{
  "image_size": 32,
  "horizontal_flip": true,
  "encoder_bias": "none",
  "encoder_qk_norm": true,
  "encoder_drop_path": 0.05,
  "decoder_layers": 4,
  "lr_schedule": "cosine"
}
Rows from block 4 of the encoder of a small masked image model, named by matrix and row number. Rows with one number belong to one neuron. Each number is 500 + 50 x the weight over its row's rms, rounded and kept within 0 to 999. All counts start at 0. Numbers have three digits each.
After each neuron's rows are labels from the 100 images, of 14976, where the neuron reaches its highest value: "colour at peak" is the nearest of a few named colours to the mean colour under the peak. Only what is clearly more common there than usual is listed. The data: photos with spoken descriptions (Open Images, Localized Narratives).
# fc1: MLP up (encoder.blocks.4.mlp.fc1.weight, 1152x192), inputs 96-191
# fc2: MLP down (encoder.blocks.4.mlp.fc2.weight, 192x1152, transposed), outputs 96-191

fc1.281:560502510482409410465480511531356508431451519474571562517589512473511576485533496520483519529533553514482463480495536500451495470474552530445497459533433586519494466601542484458379476556529504497403468547427461490477406572514516511480536479510465426500495516428526433494493499405482441477
fc2.281:446534535508610541516496456467508507550409469528463537477467482582541560518512573544509478549472468387462431468508527438507518488542451456455445551396605405463522505478444555475554506474447558544485503438520462554489633415525542559531473478504472396479513477454446521506468499619511549458
colour at peak: brown

fc1.241:470541512437504442508520545498504493549550547429574507583449517470558413535438502508508516505570536471440573460472583537555573544504542530511465460489588419465529522470544506492484565494460515485514550474485533515601439536504453485497526473439446467510476445418508475569507515456357499512
fc2.241:414571528483371570455544503605462514500534491514503551552460502459497429544518582571469507487530584491473540482498554524465532477454590483519532475606436526541493409563538551507514591585516370489480531546464524534552571454505548435489416548457581580500555499465531481485505639520498456541
colour at peak: white

fc1.447:510512565562588604529545563542531512553474487517538543589528449502449536469495402550471499514544438435472513454500434376510435480524420400477501499576548446573502510456575497528401512536512529480477593500495548539494497544460516516480551573565401436522455438473458440470514512438506603412
fc2.447:524497555518476452468475477513467542511476483565553547493459633511530585515452480447481525513507551521504564536468560510506483464510508570525463460541508465515422435464513521501538536431466484480556401555527423408572557458482486566501472503464629592549534438440518532578393403507479498599
colour at peak: brown

fc1.123:396579555477477449455514490425545493593550436437532524585549445514446504523540498467472464487478519490465577502535481405538533459479481526519545625531471498471518530408402538491486511523494548550457540424496498364497468491498594474490612457561496483454424437521456505474463414480550432568
fc2.123:497430454532508498575502526510429511418481481567437467449489541451546522463533507504496483511475478533507473510436525484427527473520478415506484434506499495547480473514580481449425493488454411497558455473561479537550545528514441617516449516399478541497542549432486471438455569484421594486
colour at peak: grey

fc1.135:548443481497450538528473444439498507526454565387547565423537409457424500489447480590470483532509497533449422519489487497566527527459458458496527477547496498500504525532520519442437477478455446518484609592510398511481450486554564467477582446475439449520447550465462421464415411501512492471
fc2.135:490494481567544385468550555570427602469470444603534458548536466633507512500597534450567419485526459516543489456493561420458494445477427471469533537544544463461631511479522615536542554454502549499457497397479579528453590533473559566502473539524561476491566503444471521493384597524543467529
colour at peak: orange

fc1.342:470491487505534464340493491484465503526495510531503550481499507563510525463566528652444580567459486352469497542443541492532659535472469531477445450528496506418453467520538496533407550527437508540535580475465509526524438482558503554488459551514416467476532512459478572462448511541544546420
fc2.342:481488459568500500591619562546459513495439516552529385508575461458539475471535488482579463515492433459534428485423479515484475473610478547495476572534553516519503537528455532457452533501500464570383451471446556506526612464472552494552422491549513443460468511481473452581492488504567506562
colour at peak: brown

fc1.455:574462443486529421389548513621355433412511483506508566541476566575517530568452562439452531476432465521545501495499541568488518469432517506545436528492475512564515431500476448534564552479505453580523605540440525520523532487495532415480473604442472519527408460498497463492552502504466546460
fc2.455:419520547517482449532488545458652447564472501548585447465462513530434507520583392490483523520544526520490535398432462568573430452544450478530551448508535531430447553525472539404582395544468561493507456429474439440439448539512533546448477552504454457476468486516575480453559435502508552508
colour at peak: black

fc1.267:525468500512462480516621553492427478544530467549501568508529522513487558490498509434490506515425411483580488575469562418509496530538539480500423572504403558519557522510557407502458492520478573466499612435556463546425425482541489545448482503473502516572440451471516477525546495466472434392
fc2.267:483524501554494520481465531465454477516454563546525467463453437506503481513502479449509419485488498500493493547547455536442397460521506521512449410515564445572505421415515473513557449525457407514599434418543530459571542530424505559499467615454485446499548521399521541553465557475453476546
colour at peak: green

fc1.246:556427528509569451480612557424502533619462384505469456539503534435531460424508562523425525478483531506441478499467512462437467489473574536493481500503550378541496474462454454468555457480469469490462458498420499549477503570545456507537489542452442563543553434484407544491445460406450502461
fc2.246:531440543543450531506500544533490469531465518555505571541425549483562417510493518469519471467524459450577469528394538552536524459491566496536516368567511528404468343550596518440455508499434412469535457514474546525521597550515579487538506417468511581504575484429521454462484510523522532551
colour at peak: white

fc1.615:529412545528554451468532512516449566493506527508494606562610490519507561522463522562537525503469588537471428485507512452563513507433534545489488514587496492547447634517520507475514444444552508440458515457429480593482481479486563501470581429495486429513538499545515521464538482512520470470
fc2.615:535491461517468481492479504566456446559402499608526433479540424561524488518554474368524472567572407389471519473514488410480531510588479449529530467408532503427521468534499557547540553444413488477539477506612517490512466482491513473582463498576478440484524561444503418551371440480509478505
colour at peak: brown

fc1.721:477490336481513443464510563462505466420487520424446414510497584472485493551536548429517468454535515550491480460586464458519455578486419443441405424478433435513542548476383531456496527543578463510474532530589473486516510505437540479447596507447442470449493555431510549414505532491492502441
fc2.721:538607455489480448545512520538502452448437428449501418510476540544532427529543510440545591533493629494504563439584575485538514509401481533525518588438387539407532549491483469529543512473486499518464490475443561441610543501541520427472499457456518519421435522542495524491537528453518554438
colour at peak: grey

fc1.489:503517527439481488560579405481492518511495536468555531491520548502497524524469546485562461554512428567498430508564457558548620539565553582516447488526481512518506598441532486452461451516451431550444554526501498463515470520501547489490505522359452481533364566431512498494544496417490501493
fc2.489:492477454573501529521425551471429462480543509541524458448587505408560458540497463448489500566552451522429470482447557436508399501466546447549458554396644472486448393472512418509484483536536490456583449368578473460508519585423423520524417524442446484431502480494514495503551493531456477511
colour at peak: grey

fc1.562:489528492561524505457555460575488485504515415563584488478545492562546515506455523533542421515611463497517430610555537495491510417492479484451521580519493498445522509477531511543507549576533475490488520467450497541575470489573538504526472438496445406520453488420392503548457602460561428371
fc2.562:438490462525452468445487496455560519425524459522551484472508581505445485534518460567525547501485471552569585443492538409498491561542497534548477489463481442563526492540431486554447551462503478440418587452415512405571563480468625542455628494530623546484508465424384552501419479480471507544
colour at peak: brown

fc1.590:590560557425475528548521582417456503421471418467478608514408473588504572588570466532477520509469440431403508558574569495436506514465489636506515532489496583599444567475546488456465480482469611465565553471473486538545528417508476415499456477499593471474531546491548537479564448564481495488
fc2.590:443445526562421490454532397549515485576516566536484427498538507458519441492420538407483531497518561523612466438507377456488534514591541354483495469512481435420565491558478487544577473534447426522453385584574533439485460552478506577550483530491469505529484435536461468520416475465498486514
colour at peak: grey

fc1.185:544500496482463530497497440446516465527505593543519321417462534529458412439396439450537523600514409545489579535516492539505504465463537482452494496509500427522514573516507554423479483582474600449517447535479462504507444489587493552470477553479594494443547521456421499443476512459434466517
fc2.185:506461516540475471481580503540525496453511438452428529498586444560519466516480529501570543501537458414462437539339564484429492524386446515541421459514546481489583513484601476530562454386577547462515473479515431583481546426515490542427518473461493457559511467563534494529571483471474491544
colour at peak: pink

fc1.692:539520545499473484498518562514478469532489503535519541472475427559525642471511568510461522432478561583483441585438415599535405457416448567567534446612563474438511523494518578506505434462436618475495496504453481417528495487513567509507503537492440464569551507446592461468415570508358457459
fc2.692:546496500532521431540504463521514562509560439501500516496484571520650494614473529499489437572420486422570505600646484501444592572532563414422530535450574529518527446514490562527488453479597517516456493472507503501447526463603548519544540479500466554437409531428472510468460492542530547489
colour at peak: grey

fc1.350:466585486428458449470588520520397521503503546539538489569483539432460474418513450498518487504541463530493418520489419467508428386527492527559426407474556556446517464491507487582572399437420472481461520377529417484597478665453492432494528539493484478472588541559516510489507554618458535556
fc2.350:481397507640549528558500514520433548477471447551473486505522504524545450552472480521561506509535562539523518459531484502521508494491546500547485466487608530558576443475452528491503489444552525584463442508393583590434438452407522602462470482428522523403525503503483548580509519519518490478
colour at peak: white

fc1.504:427510577477479516390585426463499527433534449536577483489521516485534454436518489518504536448476451434518436520565475514432508533459537438538476460637495549521522488558435496496487508499596441516517413436467445550493442533512473435491406625489489389395569513468503446530453518546529527399
fc2.504:560578443547577513489519517579508439492470510514455457465499450404420497477540526471535523483520542413550611508425513547464432487455547507573458517578441437468628532573508577579537451499493525476401446549459480482480468471517474601480465436554413553479372472461484511530534522478520417565
colour at peak: brown

fc1.704:532497471398490539475584552497513485528441427453525482564527470469418434494433583529486512491436428575452440585553516521464560583487384492478471516574439486572538489481523495464556480464593489481563458448491481436542498571544528448450442508597571605515547529606572517418471486552452487465
fc2.704:550485503488447484586460407499446574503502559376452544469427544442470506449402471486594534477438504501433533418483491519531439509498496532511381524482517611507550404491578477482519554480488545531481411528625503455546466511486452532472479573515498455518454581491452528435524362447560506487
colour at peak: black

fc1.703:394520532404492518467455448469499507526500469470470473447540520379437482545535551519504506504562496444499456473538498526578579457528518489483564474605427386510584353562447497516478414416467529539547484428568606489444505594520453506520626485492489447480483439504506471475490504475542467436
fc2.703:515460490492537420564538561484521549462556559463520434558465431512534519461490499479507487519476450570510503506524520561510403496533484564557418537480566574407432508447503527419472456594539583435542589475522429491522406504512600584472421483581516585491498518477496426471452516412369484512
colour at peak: white

fc1.90:510582460536509554536523537500508450461641431381505527450490487463438557524540515516469471501482482527520497415404473443577427479534506546547491554518590550392628469531466431423557469560433450522526538522487475541437514546491551499479473464453577441501373426435473429487541497468456462475
fc2.90:496522491501475550463584506531514547504511514517507421527496358477546417447513496529476523575490501417542436549567465500510523539457497533513508530592437506600480556593548498466474475533629454511493550492500530412487518548492455526579539509529421517443469537411494627538475482505522490521
colour at peak: green

fc1.356:438479539485501443523592458434493341504509489516511451593528561499504511536467517509394464457481554517474485551504512426444627568483502526430536528439449507514463579542453496482537441464482487557459464503542472559470479562530430471517525469476489519377409410472468460444548451528523544531
fc2.356:580552473474452500540430510522465543543469522455511454513494487441561460475440460470578367410512533513491464528554544658422516467480555496555568568472466593503549535452534536505424500568450505557466438478542504589507465526582475519518493470389519527467409545525427432553584472509540430545
colour at peak: brown; black

fc1.76:534571495499579450517502414492530601437464424511519542517539515524546467431536441483436482474470547543413592473467528474497469461465546492471561548540517519423447424514491525413516481427531442549388466498463545519516539501480576574531499461473566452555536458508423615398514528486561492515
fc2.76:514494516536474519581509515482479418530469475459448500425417495491560477596422495467516556545504462462587465561509454516409461491569503415433527466515538429525486446514608526453512505532475510434611532581571495475556557495544522604511533518459506408487502522430562506502448456544485522505
colour at peak: red

fc1.678:534424471401550443568426625509466583509542449490511505496475543455463579634575469531499565533421492488528462399470433527595458527491435514491445494476525487615485445539511524467445518569455557570527578492570544501495504502563589348453463532510550483496548551514559524471467497469452414441
fc2.678:453573560406431573566549500603579357461601433541531503516493557500497449511537592561423488471526528474552551468465505439423551533464456542540531500557566468499579528550383519434416486471549540490493477466450477529505474535473444511575481462500566536518527528467457497480562500510560438563
colour at peak: pink

fc1.157:440584453490513547482505415481539491625528501519442458532503481462514502448452469496486586439508454508534595519556484505552559546566511500549397502450503492506527589471519416555571557504547516525539478494513516535526557445485433447599520484495442445482495510533547473410476526488482510451
fc2.157:532398505519550427478562543524500470422480443455557538443499505555492474563568551479469447592520544525427413513474549461475494480505396436424554497525487564525482357500500578401436456490433519463455541521529504522457469524490574534413459519492517498526474456417461545583510494538481449546
colour at peak: pink

fc1.602:542490491493442517457563469464534579629465496579436572391526494579484522525521542592472515454517474510462487626494558563555537576465486532480503528544511561500498515521602626424461539467431469540470570509531445535513412459558515449478494444506391470537493535491459483552484435471604519488
fc2.602:531486441591512412511443603547449514408453452513577445540506383427455429524553533423665452514430480489543499417544514454496482486449447559498528509512457574461603527497518480496489452392448515478503588560486551500522598534405585545419402550488562550442437506436493491467484553515561452522
colour at peak: brown

fc1.334:446443559526514383482489408506522543479531508528380542519521569503419496463469521470526593405472557470586630546546481531574554447569558454570518536561479508514468458466501479478488462430537582500536452460436451481488549562540409508571507451417581552449483367479495492579482488472578494484
fc2.334:523514438454506615528550560526524484526481482495578479483500439451613467561538457548452418669534479531410350477450568484446494568435472526492506420474549502470580537551481545510500531494444430446511560529519505487530441433442605497451493558556405455564498602538510508438543526525405511526
colour at peak: grey

fc1.617:382498579480480475517552477428489468455471496494532578546500461449457528551533531466503407534562479475558481547432486520539519504541533569465424479480419461555530419436522419489558481552481545484529527517503564461472491617496436503502535523429409404460485404467530473495495421426531430531
fc2.617:546492441473474503526504551554474459612546576511457476548526431491581451504515521503425506484466491597435499496613556477453535448467497437544508498480633586465503517467478545468473444513445470441561451406516468547457510437509525556515498539520488512487446552516486533467443555481384512412
colour at peak: cyan

fc1.571:442536500511587509519533538530543474521552414542494447490524511551493521527455520500444457496470440372425530532463482574487527444479507398478394565475507607451651485498561524565540422437450564444435520457537531453486511448588484549531467466424430524556450503573453485491557470481445490487
fc2.571:567397473580536429436481567431543474454472568458492506421493516479497551498534547515537427542467523476572555431586555490521412505525499387517437489428533509512497583499495482439524497479484570482449493474448554519529501417473595457477474540517464463480533476462490569504495541464490475461
colour at peak: pink

fc1.229:498531532460538341505525561489544432538490546487445486415465480450535614607404450441431558573442514537529396464577506467522421500468450502489522484526514646568571515410481430490454501488529492521482459500447476411419413432462508517402522524439512529460486441474425468512512541453444546430
fc2.229:527502463458514432474428490564453570573569573433396505573459531466507503436533537515519524379555518502470560529518537454437440620532471533537537437632461399540658581527506609544519489491557523498452440549517505522567548515489571571467500571404511427446505535509526560521541502558577501463
colour at peak: grey

fc1.182:546392491572526532469471439465600431489528496475503384440584548496428528422444570577546506402480406448448524457501498582533384445614500441472550507486419449553449481434445428462541520586462474502554465517532573508530579463576512502476522536498584463381529556561562433454446456554543496462
fc2.182:556488522574484456528539558477464436476471526493496576521594508432565367561596457477509476517525488521452479560590594528505527523471458551449467478550479476553511455444418552461487463489512551484589542585416500518446477473454473452406441518437439524524497478417456390533438399457554439456
colour at peak: white

fc1.634:575416482519519483550463432463471545524510486466528546523563500548445609504482521625514526516517502575475458544454510499593528521482429497474506517545466505465547596486451548460429495584419588555494596506508434563453465478506566538479533470453446486495436591524538467475434467469528523450
fc2.634:509508445548508407496451541561432564525498471497472515510508494530460479500514532397591417448530488434494571465479525459409529503452435456530512529520591478371630436481536574575534530447481434567448556556499578543457525550531537489533458476500493413519575520463413491536441485527512495550
colour at peak: orange

fc1.428:560499488579603461525513538602486512460421563555482430509466443512469482507496474476506433568465401580453493579532537487468484529505466534504435431447428534488543418474432521431431450544472490473588510417481444496478467524522450447516581559412455445506466494546459465387545552410467640476
fc2.428:461546425434433537503563452502538508544522498421448496493502483485461474441457461525615586484441460429511537515398541455462509485391521516473382489453530471499588594505599504514530520496517481556519440479508508465447531496492554486574558547506437519455483479523480495571497375500478495514
colour at peak: grey

fc1.327:484541540498491480473592572492480506525442497511480572394552581553483591568543485488486467485524509519473464516519505526481463531518401448441514432518548451401450459526586533430625503503461487474489508471550481466550467508474453555608567486492442493543447503551478418524446520553499474462
fc2.327:457535481423449412548582556560485413475434439512577598556544557444490514541421558593441484499469536548538444555553498453518611416535497601581624474537489467469576522505542445507507471502487445379502592504506516443498540505443550552498556536418494516513503465589478573499462504519527541437
colour at peak: grey

fc1.85:547443577362631467551457548523506535480469502507545464450452478492481547465406519550532507525500477484520526519499607457538489494429392340402514478472518437496487507559520424634499444565456538507461530430463483459578516521492474530556563396542490473601497554508529498578410528427441531497
fc2.85:522525452479433544501441518471512404471576480585555474480539511394513400528597408476517534380487560471484461423491387438506477495486513550475436504538454493489557609504388433464511553494488490553436454558559465567506515504550514553363549475494507518456567486481498523550551454504577486462
colour at peak: white

fc1.665:550566466510527446496546438490490485498433453509474525551578499544547469517531478497492498513484429470547418496416500612456523552409506515593509470500444476556498505487511405489593535449500514484460496533426565503492607500600508477532541452405397417473480534489489528546457555552412493542
fc2.665:442436521507509479461507541544509495518503526506506506478500509496466547591491534520474554521543507558437558524602432414567465515590447454435438489474558495440532444472525501472490477533514512536513533427582444541414461521420585534510496499524480429489487456490541439426506445482536489472
colour at peak: cyan

fc1.244:551445443491486361585561554457506560467470438468542452470486533461518558536494465490402538402522576497497542600509520532463399490457456443506466521531490526594582545393496543510462483545437462546499582443487535492476547525543492504400503540456545392459559561534535518480461523507469446425
fc2.244:438459518531385426380514469414453448501489579515527424485559455512456432554512574423485483490544536513475490443438638456507543502549438449470516435410511462481451506545416538516376477471476413554575538547576456534522513501440518443550484559479525520451504468507513630487439521471476532468
colour at peak: white

fc1.630:494455520451572459458496451468452483476520484462588482635613493501493508440444417486526591476438459442376433525563537487512453516460482460484382499501455563448536453450512532444563577463404559512496553543450483483558450485517452560491496536457443411526501545581606486531453496473420478523
fc2.630:460486516448504563480507513548583509405494392466427527559484565524499552569579513472600498460525530543569470578507542516336464526483525454502461503477565429555517572523496524524430455537523523539435527503454462494450508447529485417478508514496516557559478510434476520452487469497477445404
colour at peak: pink

fc1.471:519450444554532388495470619402545483478386510465458556566501531442567528555522530571530469505537522448497485468430438522548442456562485481484536386437488473485557504440483520579520473519458558449536481419567541482492498451385443453427548482395491374553542519443487554536538505448464507523
fc2.471:565492478511535487544434473511582441511457495554440490447378514522487549549500522459398444497626391452510584468396523494553494502459531529479502407503480474510504440509460437526537414414463438566513436430371501561472487517514457514531589434382471473605514508494527483622464448433554603522
colour at peak: pink

fc1.335:455493662406434528493488469424471519421469444500466516490487519473462454585565547486569491428504492524505432526522464469533465440522559536393549536524474393486544440521503568433501448450496557503510465401546584559462529540493454510470532443482418461480482475513522496454448518493495475537
fc2.335:521501337480577480522463510555547504537571581492471561536543472525548510446478481522474554594507478511482583448516553540453574561504465423534476458497544561425514404478503501497491543514444502504553573481506436468503416530550606569547482471467459458441491491444463452541437486421406537444
colour at peak: pink

fc1.646:515523488449532485489465452441521485486622527477549475541456455507422447500433507524497531473578464580502548541653470472484495460498393400552551460523437485575494474563460412463543627494496501581482530545444483479417531471492442437451466580584432427473549493543418572543436501545597450558
fc2.646:414485577485428547447482492426504456442478525420472480455446485518529543525464528401555508557423582548517511538480464541468557625532598482518491474443427520416496450547534506510426471508489505518498532528628537577489490488480484575516578424456582548469560591447571541435543567572572422486
colour at peak: white