{
  "dataset": "photos with spoken descriptions (Open Images, Localized Narratives)",
  "image_size": 32,
  "loss": "mse",
  "encoder_norm": "rmsnorm",
  "encoder_head_dim": 48,
  "encoder_drop_path": 0.05,
  "encoder_layers": 12,
  "encoder_positions": "sincos",
  "nesterov": true,
  "orthogonalizer": "newton_schulz_5",
  "max_steps": 10400,
  "batch_size": 128,
  "lr_schedule": "cosine",
  "weight_decay": 0.03
}
Rows from block 5 of the encoder of a small masked image model, named by matrix and row number. Rows with one number belong to one neuron. Each number is 128 + 24 x the weight over its row's rms, rounded and kept within 0 to 255. All counts start at 0. Numbers have three digits each.
After each neuron's rows are labels from the 100 images, of 14976, where the neuron reaches its highest value: "responds to" is what is common among them; "colour at peak" is the nearest of a few named colours to the mean colour under the peak. Only what is clearly more common there than usual is listed. The data: photos with spoken descriptions (Open Images, Localized Narratives).
# fc1: MLP up (encoder.blocks.5.mlp.fc1.weight, 1152x192), inputs 0-95
# fc2: MLP down (encoder.blocks.5.mlp.fc2.weight, 192x1152, transposed), outputs 0-95

fc1.109:079159119135108148096135082134120131099112105110164115108149097111157140106110159107123148137151135124147128146110153109153150127121153114104096150116179149135088160111105151117091113083099184079127107128141115159119102114130137084152108147111118102086109154120120154107128122102132135109
fc2.109:123178124126107126153121110145139138130159106097145109154165131123164148128107125096137155138151148161168137154109116084142121088120132159095131125094150120107112099171141150136128157108150139115092089083116101147130119086138127092148129183138131110130146138142116073103117101081145113110
responds to: text has "wall"; text has "table"
colour at peak: pink

fc1.543:151097137073127116163117152120160143146087173084142126139137147145102133161112122151125174097100117125113147151114113153142137084123123109078112135115117130176126157126117139134124151179127095131147144125133135155133182161112117138127139112137132150106121156171128106080146110109128125145
fc2.543:151128171081128151152127136144096114101129116103114145095138143106127091171124123137150148173153107102131126108114113110179189145102126147150138126150103140112123111170128118096143137138140109106090105104116121130121108146168138158127143168128132136151146162102114120145128130178123110111
responds to: text has "white"
colour at peak: pink

fc1.707:108156145134114097144117120206119142151146145107122140120116137119085110111121161144119090137131155142150135138137102145138109115156086098106139152142140155131113149070162131112132176100161126150139103120098126091134142155160125120204164148077125084091152137144136150149120102104180124156
fc2.707:126106161140135165145145081100128131110128078109145109103100144131133057135121101069175156143148142135161147107124123089109104120144143119136153119127134114118160151107119131139143086113139103151110136157120089151113131151145082153114095142159128110101132120106154108094116104172121139126
responds to: text has "white"
colour at peak: white

fc1.761:163131111105164182114129151109148137144112091125157081115126163142120130102108100133146097110127091114127147141115169116132107153141117121110162144108143164100107155118131165139130110125090141126125137138106175115121138157151122153095139119128178110120102148129133117125124075123141099130
fc2.761:146152112124146174100106131101139135155153122079133108136210178103153104162134149161148104170093176140119088133099101153132162109150119120113111102152134124126115122116103145125142097161163166141141114168108140142120134133123100154146151116092107084127123140122134093138108128104089098163
responds to: text has "sky"
colour at peak: cyan

fc1.154:144133074117098153168157146122147087132109131134139147093150144135148102098120134160127102093127149130137113144123043109108128120121093098167111138080138131140126165140144116112153147131113085101131114127078151139127107069122131122164099119110121161170125094138159128089118120115096111151
fc2.154:155136139150182132122136108173133144116144141097134117157123133113130135170126127094164170106112095135136133146130125156113130117096140145102123121125115138091105141136125124139096091119133156131127133096149120120132079180123154125147180119098105145120121129108137143132103121084121147128
responds to: text has "plants"
colour at peak: green

fc1.101:160130139086142153126144122129148148093146145096128110099128184149141122154077155097160115087127111167101125155130141114149103114157162161139108175131120153126129068085136162185164118177149126128132154131169173100134131079112120121131095163108155088083155133148088130131145129152146121109
fc2.101:127137139112154111104111137146106109111158154120146118141120132091177113124122122092137130140161116129106130118134078112143119113122132119122119188088149115098117165104115131160120112140098150122147158161126078108083131133146133146133155121146130122089081135087137125112135084105143117144
responds to: text has "wall"; text has "table"
colour at peak: pink

fc1.493:093140116130120111121126117058160117131148110144152165112124122107116118103137157118144130117133119121126129099126101097163084103153099131099168142132128122124138175154117107076103097147114143119075157092092090105168156168139098142137071114133118153134134097115171126127129131123134119115
fc2.493:149121111133125148120081133125125117125145156131122112111166120123112133139139135134087141142131107136125092117147141138126139114107128133134160135165131121119105116112163127121100066129094079165102128168140116139127109114121168115086143173147117081134106123131119154090138118108167146114
responds to: text has "trees"; text has "buildings"; text has "grass"
colour at peak: black

fc1.106:111081150117127122138130141066119171115204121094133118115150171134104145129071117094103125121154126141138149140183142098156125133137157122120140085104172092108088125145122118159105170156142140127146146165146123158103134137139119099142123084101113120108120161095103100110149159137108173130
fc2.106:158123122085138104123091106127130120148115112099087137157118115088117123075188096140127113116127117150115085112145133094123139146111113127119166125130143098116163103154113109146128134134140098138119187145091142137125120127115146124099164135112155139109084135150132118124123116126099097141
responds to: text has "wall"
colour at peak: pink

fc1.82:155114094145113135145101116120133117135115129079096120113143149074174139102158159106127124093116075116156100140117113122143141096140155117098162112137133122132177126134142105139146146106158077088111103135119116082116070101173130156136104168135107124151124117145128091097089099100136105098
fc2.82:094107121111140142135112125124127139092127124163134148124093137088127125129099109093085111117164145140135117153151156149140144129141101114127118136132137184125175124114101132127124137106144106138126114194116129161139161157148125122075136095090148100108171196107139133140115123125075095129
responds to: text has "trees"; text has "sky"; text has "plants"
colour at peak: grey

fc1.309:152123128171140132144160084131158177107177178141113089175143161137136121132100127162135148122127109085116108120154159090101126109124147135164092143104135133123146129122157169144151141182161113139163085152141149118122129123152106144124136165096141142103124146090108143105135162114115109134
fc2.309:103153090157118124170113144130130160160113133189119112112121094125125078139130097118107121123142134149119137139125111101117116123109166131136100145115098149145128140159133106154109132105106113100089153159111137127087115170133174147090138102200132117163174112168126116142143139123097190125
responds to: text has "wall"; text has "white"
colour at peak: white; pink

fc1.26:134134096136154134157171109098118145148154094156136127140163157130106129181130116152106122121128122113102098128147067124148129137134105116116134152132088106135135109132188089106147102102107119083127133147108162121111118130152135150133132149115116111087132167089139124160125154105153131167
fc2.26:140162136179149134186118115183146118113129068133151146131130096098117178148134097151115139069089143168140147138128151137087120158108117133115100140087162125143132124129121145115173134105132093140089118094115152120106121117086118140156181128132123090124122096127159173135154154134139118140
responds to: text has "sky"
colour at peak: white

fc1.100:154108168141132163135133126122146140119183108124106100144191115089088122147133144135141125122150138121104099159153121116135128106184115142136147087141158060165118126144113161132143106124067114120137082118148141118099122128168150182136132106139109091114141117088100149137109102160067126117
fc2.100:121130099126153104157117139169135107094107126081121113150140149100140113136112129128075173157119089142108075130113121151089127128113153141094113111111153099135127164136115132072134131147142122162137100155138147119115108146172158120168130139127141096136143155145095104123127114137123102133
responds to: text has "sky"
colour at peak: white

fc1.245:129101100142107115113127083125108098114119110147118129108144133125146167111134122155123146104128085137164111104171167153155119154093129129125101143095166131099143146155144123075122119083125150108083146140132119098132156127147130097146122151148109087112109132114092117115107136124103101124
fc2.245:107174136136112113153148177137123105117091108164118157089097175130135110114138135138077125160114074123131121137081150165159151129158130118144100156127095130164139138155088156120088155118150101126119127143124147117129141143163101097155170119128122121144163148167152138178129110121100106068
responds to: text has "plants"
colour at peak: grey

fc1.420:131155141160107116122170151100135144101124099141140125135136086154127094118115109128141161159166130179166147125078154116174120130135097102110134169140100134133156127155109168122114100149109121147114153121137148151150104170112119098108138142150090135067150112106130155091132127130129123107
fc2.420:135133106121126130138140073144153155159101111168172111138166135105128128137147083123153135174123130062163145151119128150107128110159112129111115115128127170099126116139145129161097167127154161133144142155117158153165172130124113119132165162134079166108193160143100136123131096147121128132
responds to: text has "wall"
colour at peak: grey

fc1.670:126173103133092117149124144129124147097123087131133136122100144161155131099139146124167162098133098131137072145112133097109108121116121109112135167098108144093127166124119160094092160135132121109111095133150111103165151102137153126122134138099091139114135093095158108111122134155126076132
fc2.670:157095110133150171133153108077110166154124110156141107101169170101127120128124110096103129121114140088112148130164107148182132110145107140131094154134138141160124120104157133093143141088143113096130137131183135112108168136114090119121125101106126103138124119101116196125119101092097152101
responds to: text has "sky"; text has "clouds"
colour at peak: white

fc1.479:153085136113120169144115065128111112150132100118118155121185142138156152116104132105134125128207153144117131133118113127128165152156147113183152099173152136137107132111134128139146082101119168097158129157137129136099143132111087137163113082113142134104125097126127129123123119141151104121
fc2.479:116112102096134173155153088126141119158140136085093108130143138126118153094142118151143142102079106135156142139113151145146168126126143142123145157119158128120155116086125124133084097120108145159109080108130155124131157126104108136074142166149161093138153129117156126144116084153114164124
responds to: text has "wall"
colour at peak: pink

fc1.61:084139126142137160112103125089131096141102144145115144133129148198149157104114147125118180163109128123106137178110124110145113107085112122087123088121165172108129116159122143123128109101146145132115121110175092124111139159122140084114172142100088136125117130107106104135125109112177151115
fc2.61:122163115136070157172125097145114087148103167114120147127117138123159118138101090129104120132105158082128098115147120122102106096062142124105140125113109097073144141134140148149137163117138137132118150107133148110143149113143140086089121095125114115151136147126120131128138151144109090161
responds to: text has "wall"
colour at peak: pink

fc1.288:128129117130120135130128133136079108123096139111126124091127145094108109109187117108106139098144145125140133100104104174097171124111133193124153104128155170171152158126088112129090120123100113087111117092134092138112111152150076170175060155160157130122158111124161124107115116085120116092
fc2.288:132132107124089140132133080155160105116164072102115161100154092153153134148109136147130117156137163100118103094148105123131128104067115103172162129136128107120125120098162153115142124127125163139141148155120184130126146154120177140072154074130107112148118118142082121145097129122110114139
responds to: text has "trees"; text has "plants"
colour at peak: black

fc1.373:129132092157174136126148153099064120107130151101112134123177141150160114132125109108124113162088085090133109108130102115159172150106159093133108164107149091165133173164173085150096147131121154132113142130147128127144111107106100117141130106163081091139155107157108135136115144160102113140
fc2.373:130135163132155135086111105135131098084166121075131100140126102156107109128123158147113135141123163126138130162102126089110100124141138120137160107145101124171172132120118115129134104142140159146147116090151090097129138074138146095140107125111101098128126123136145133117107155136109116136
responds to: text has "white"
colour at peak: grey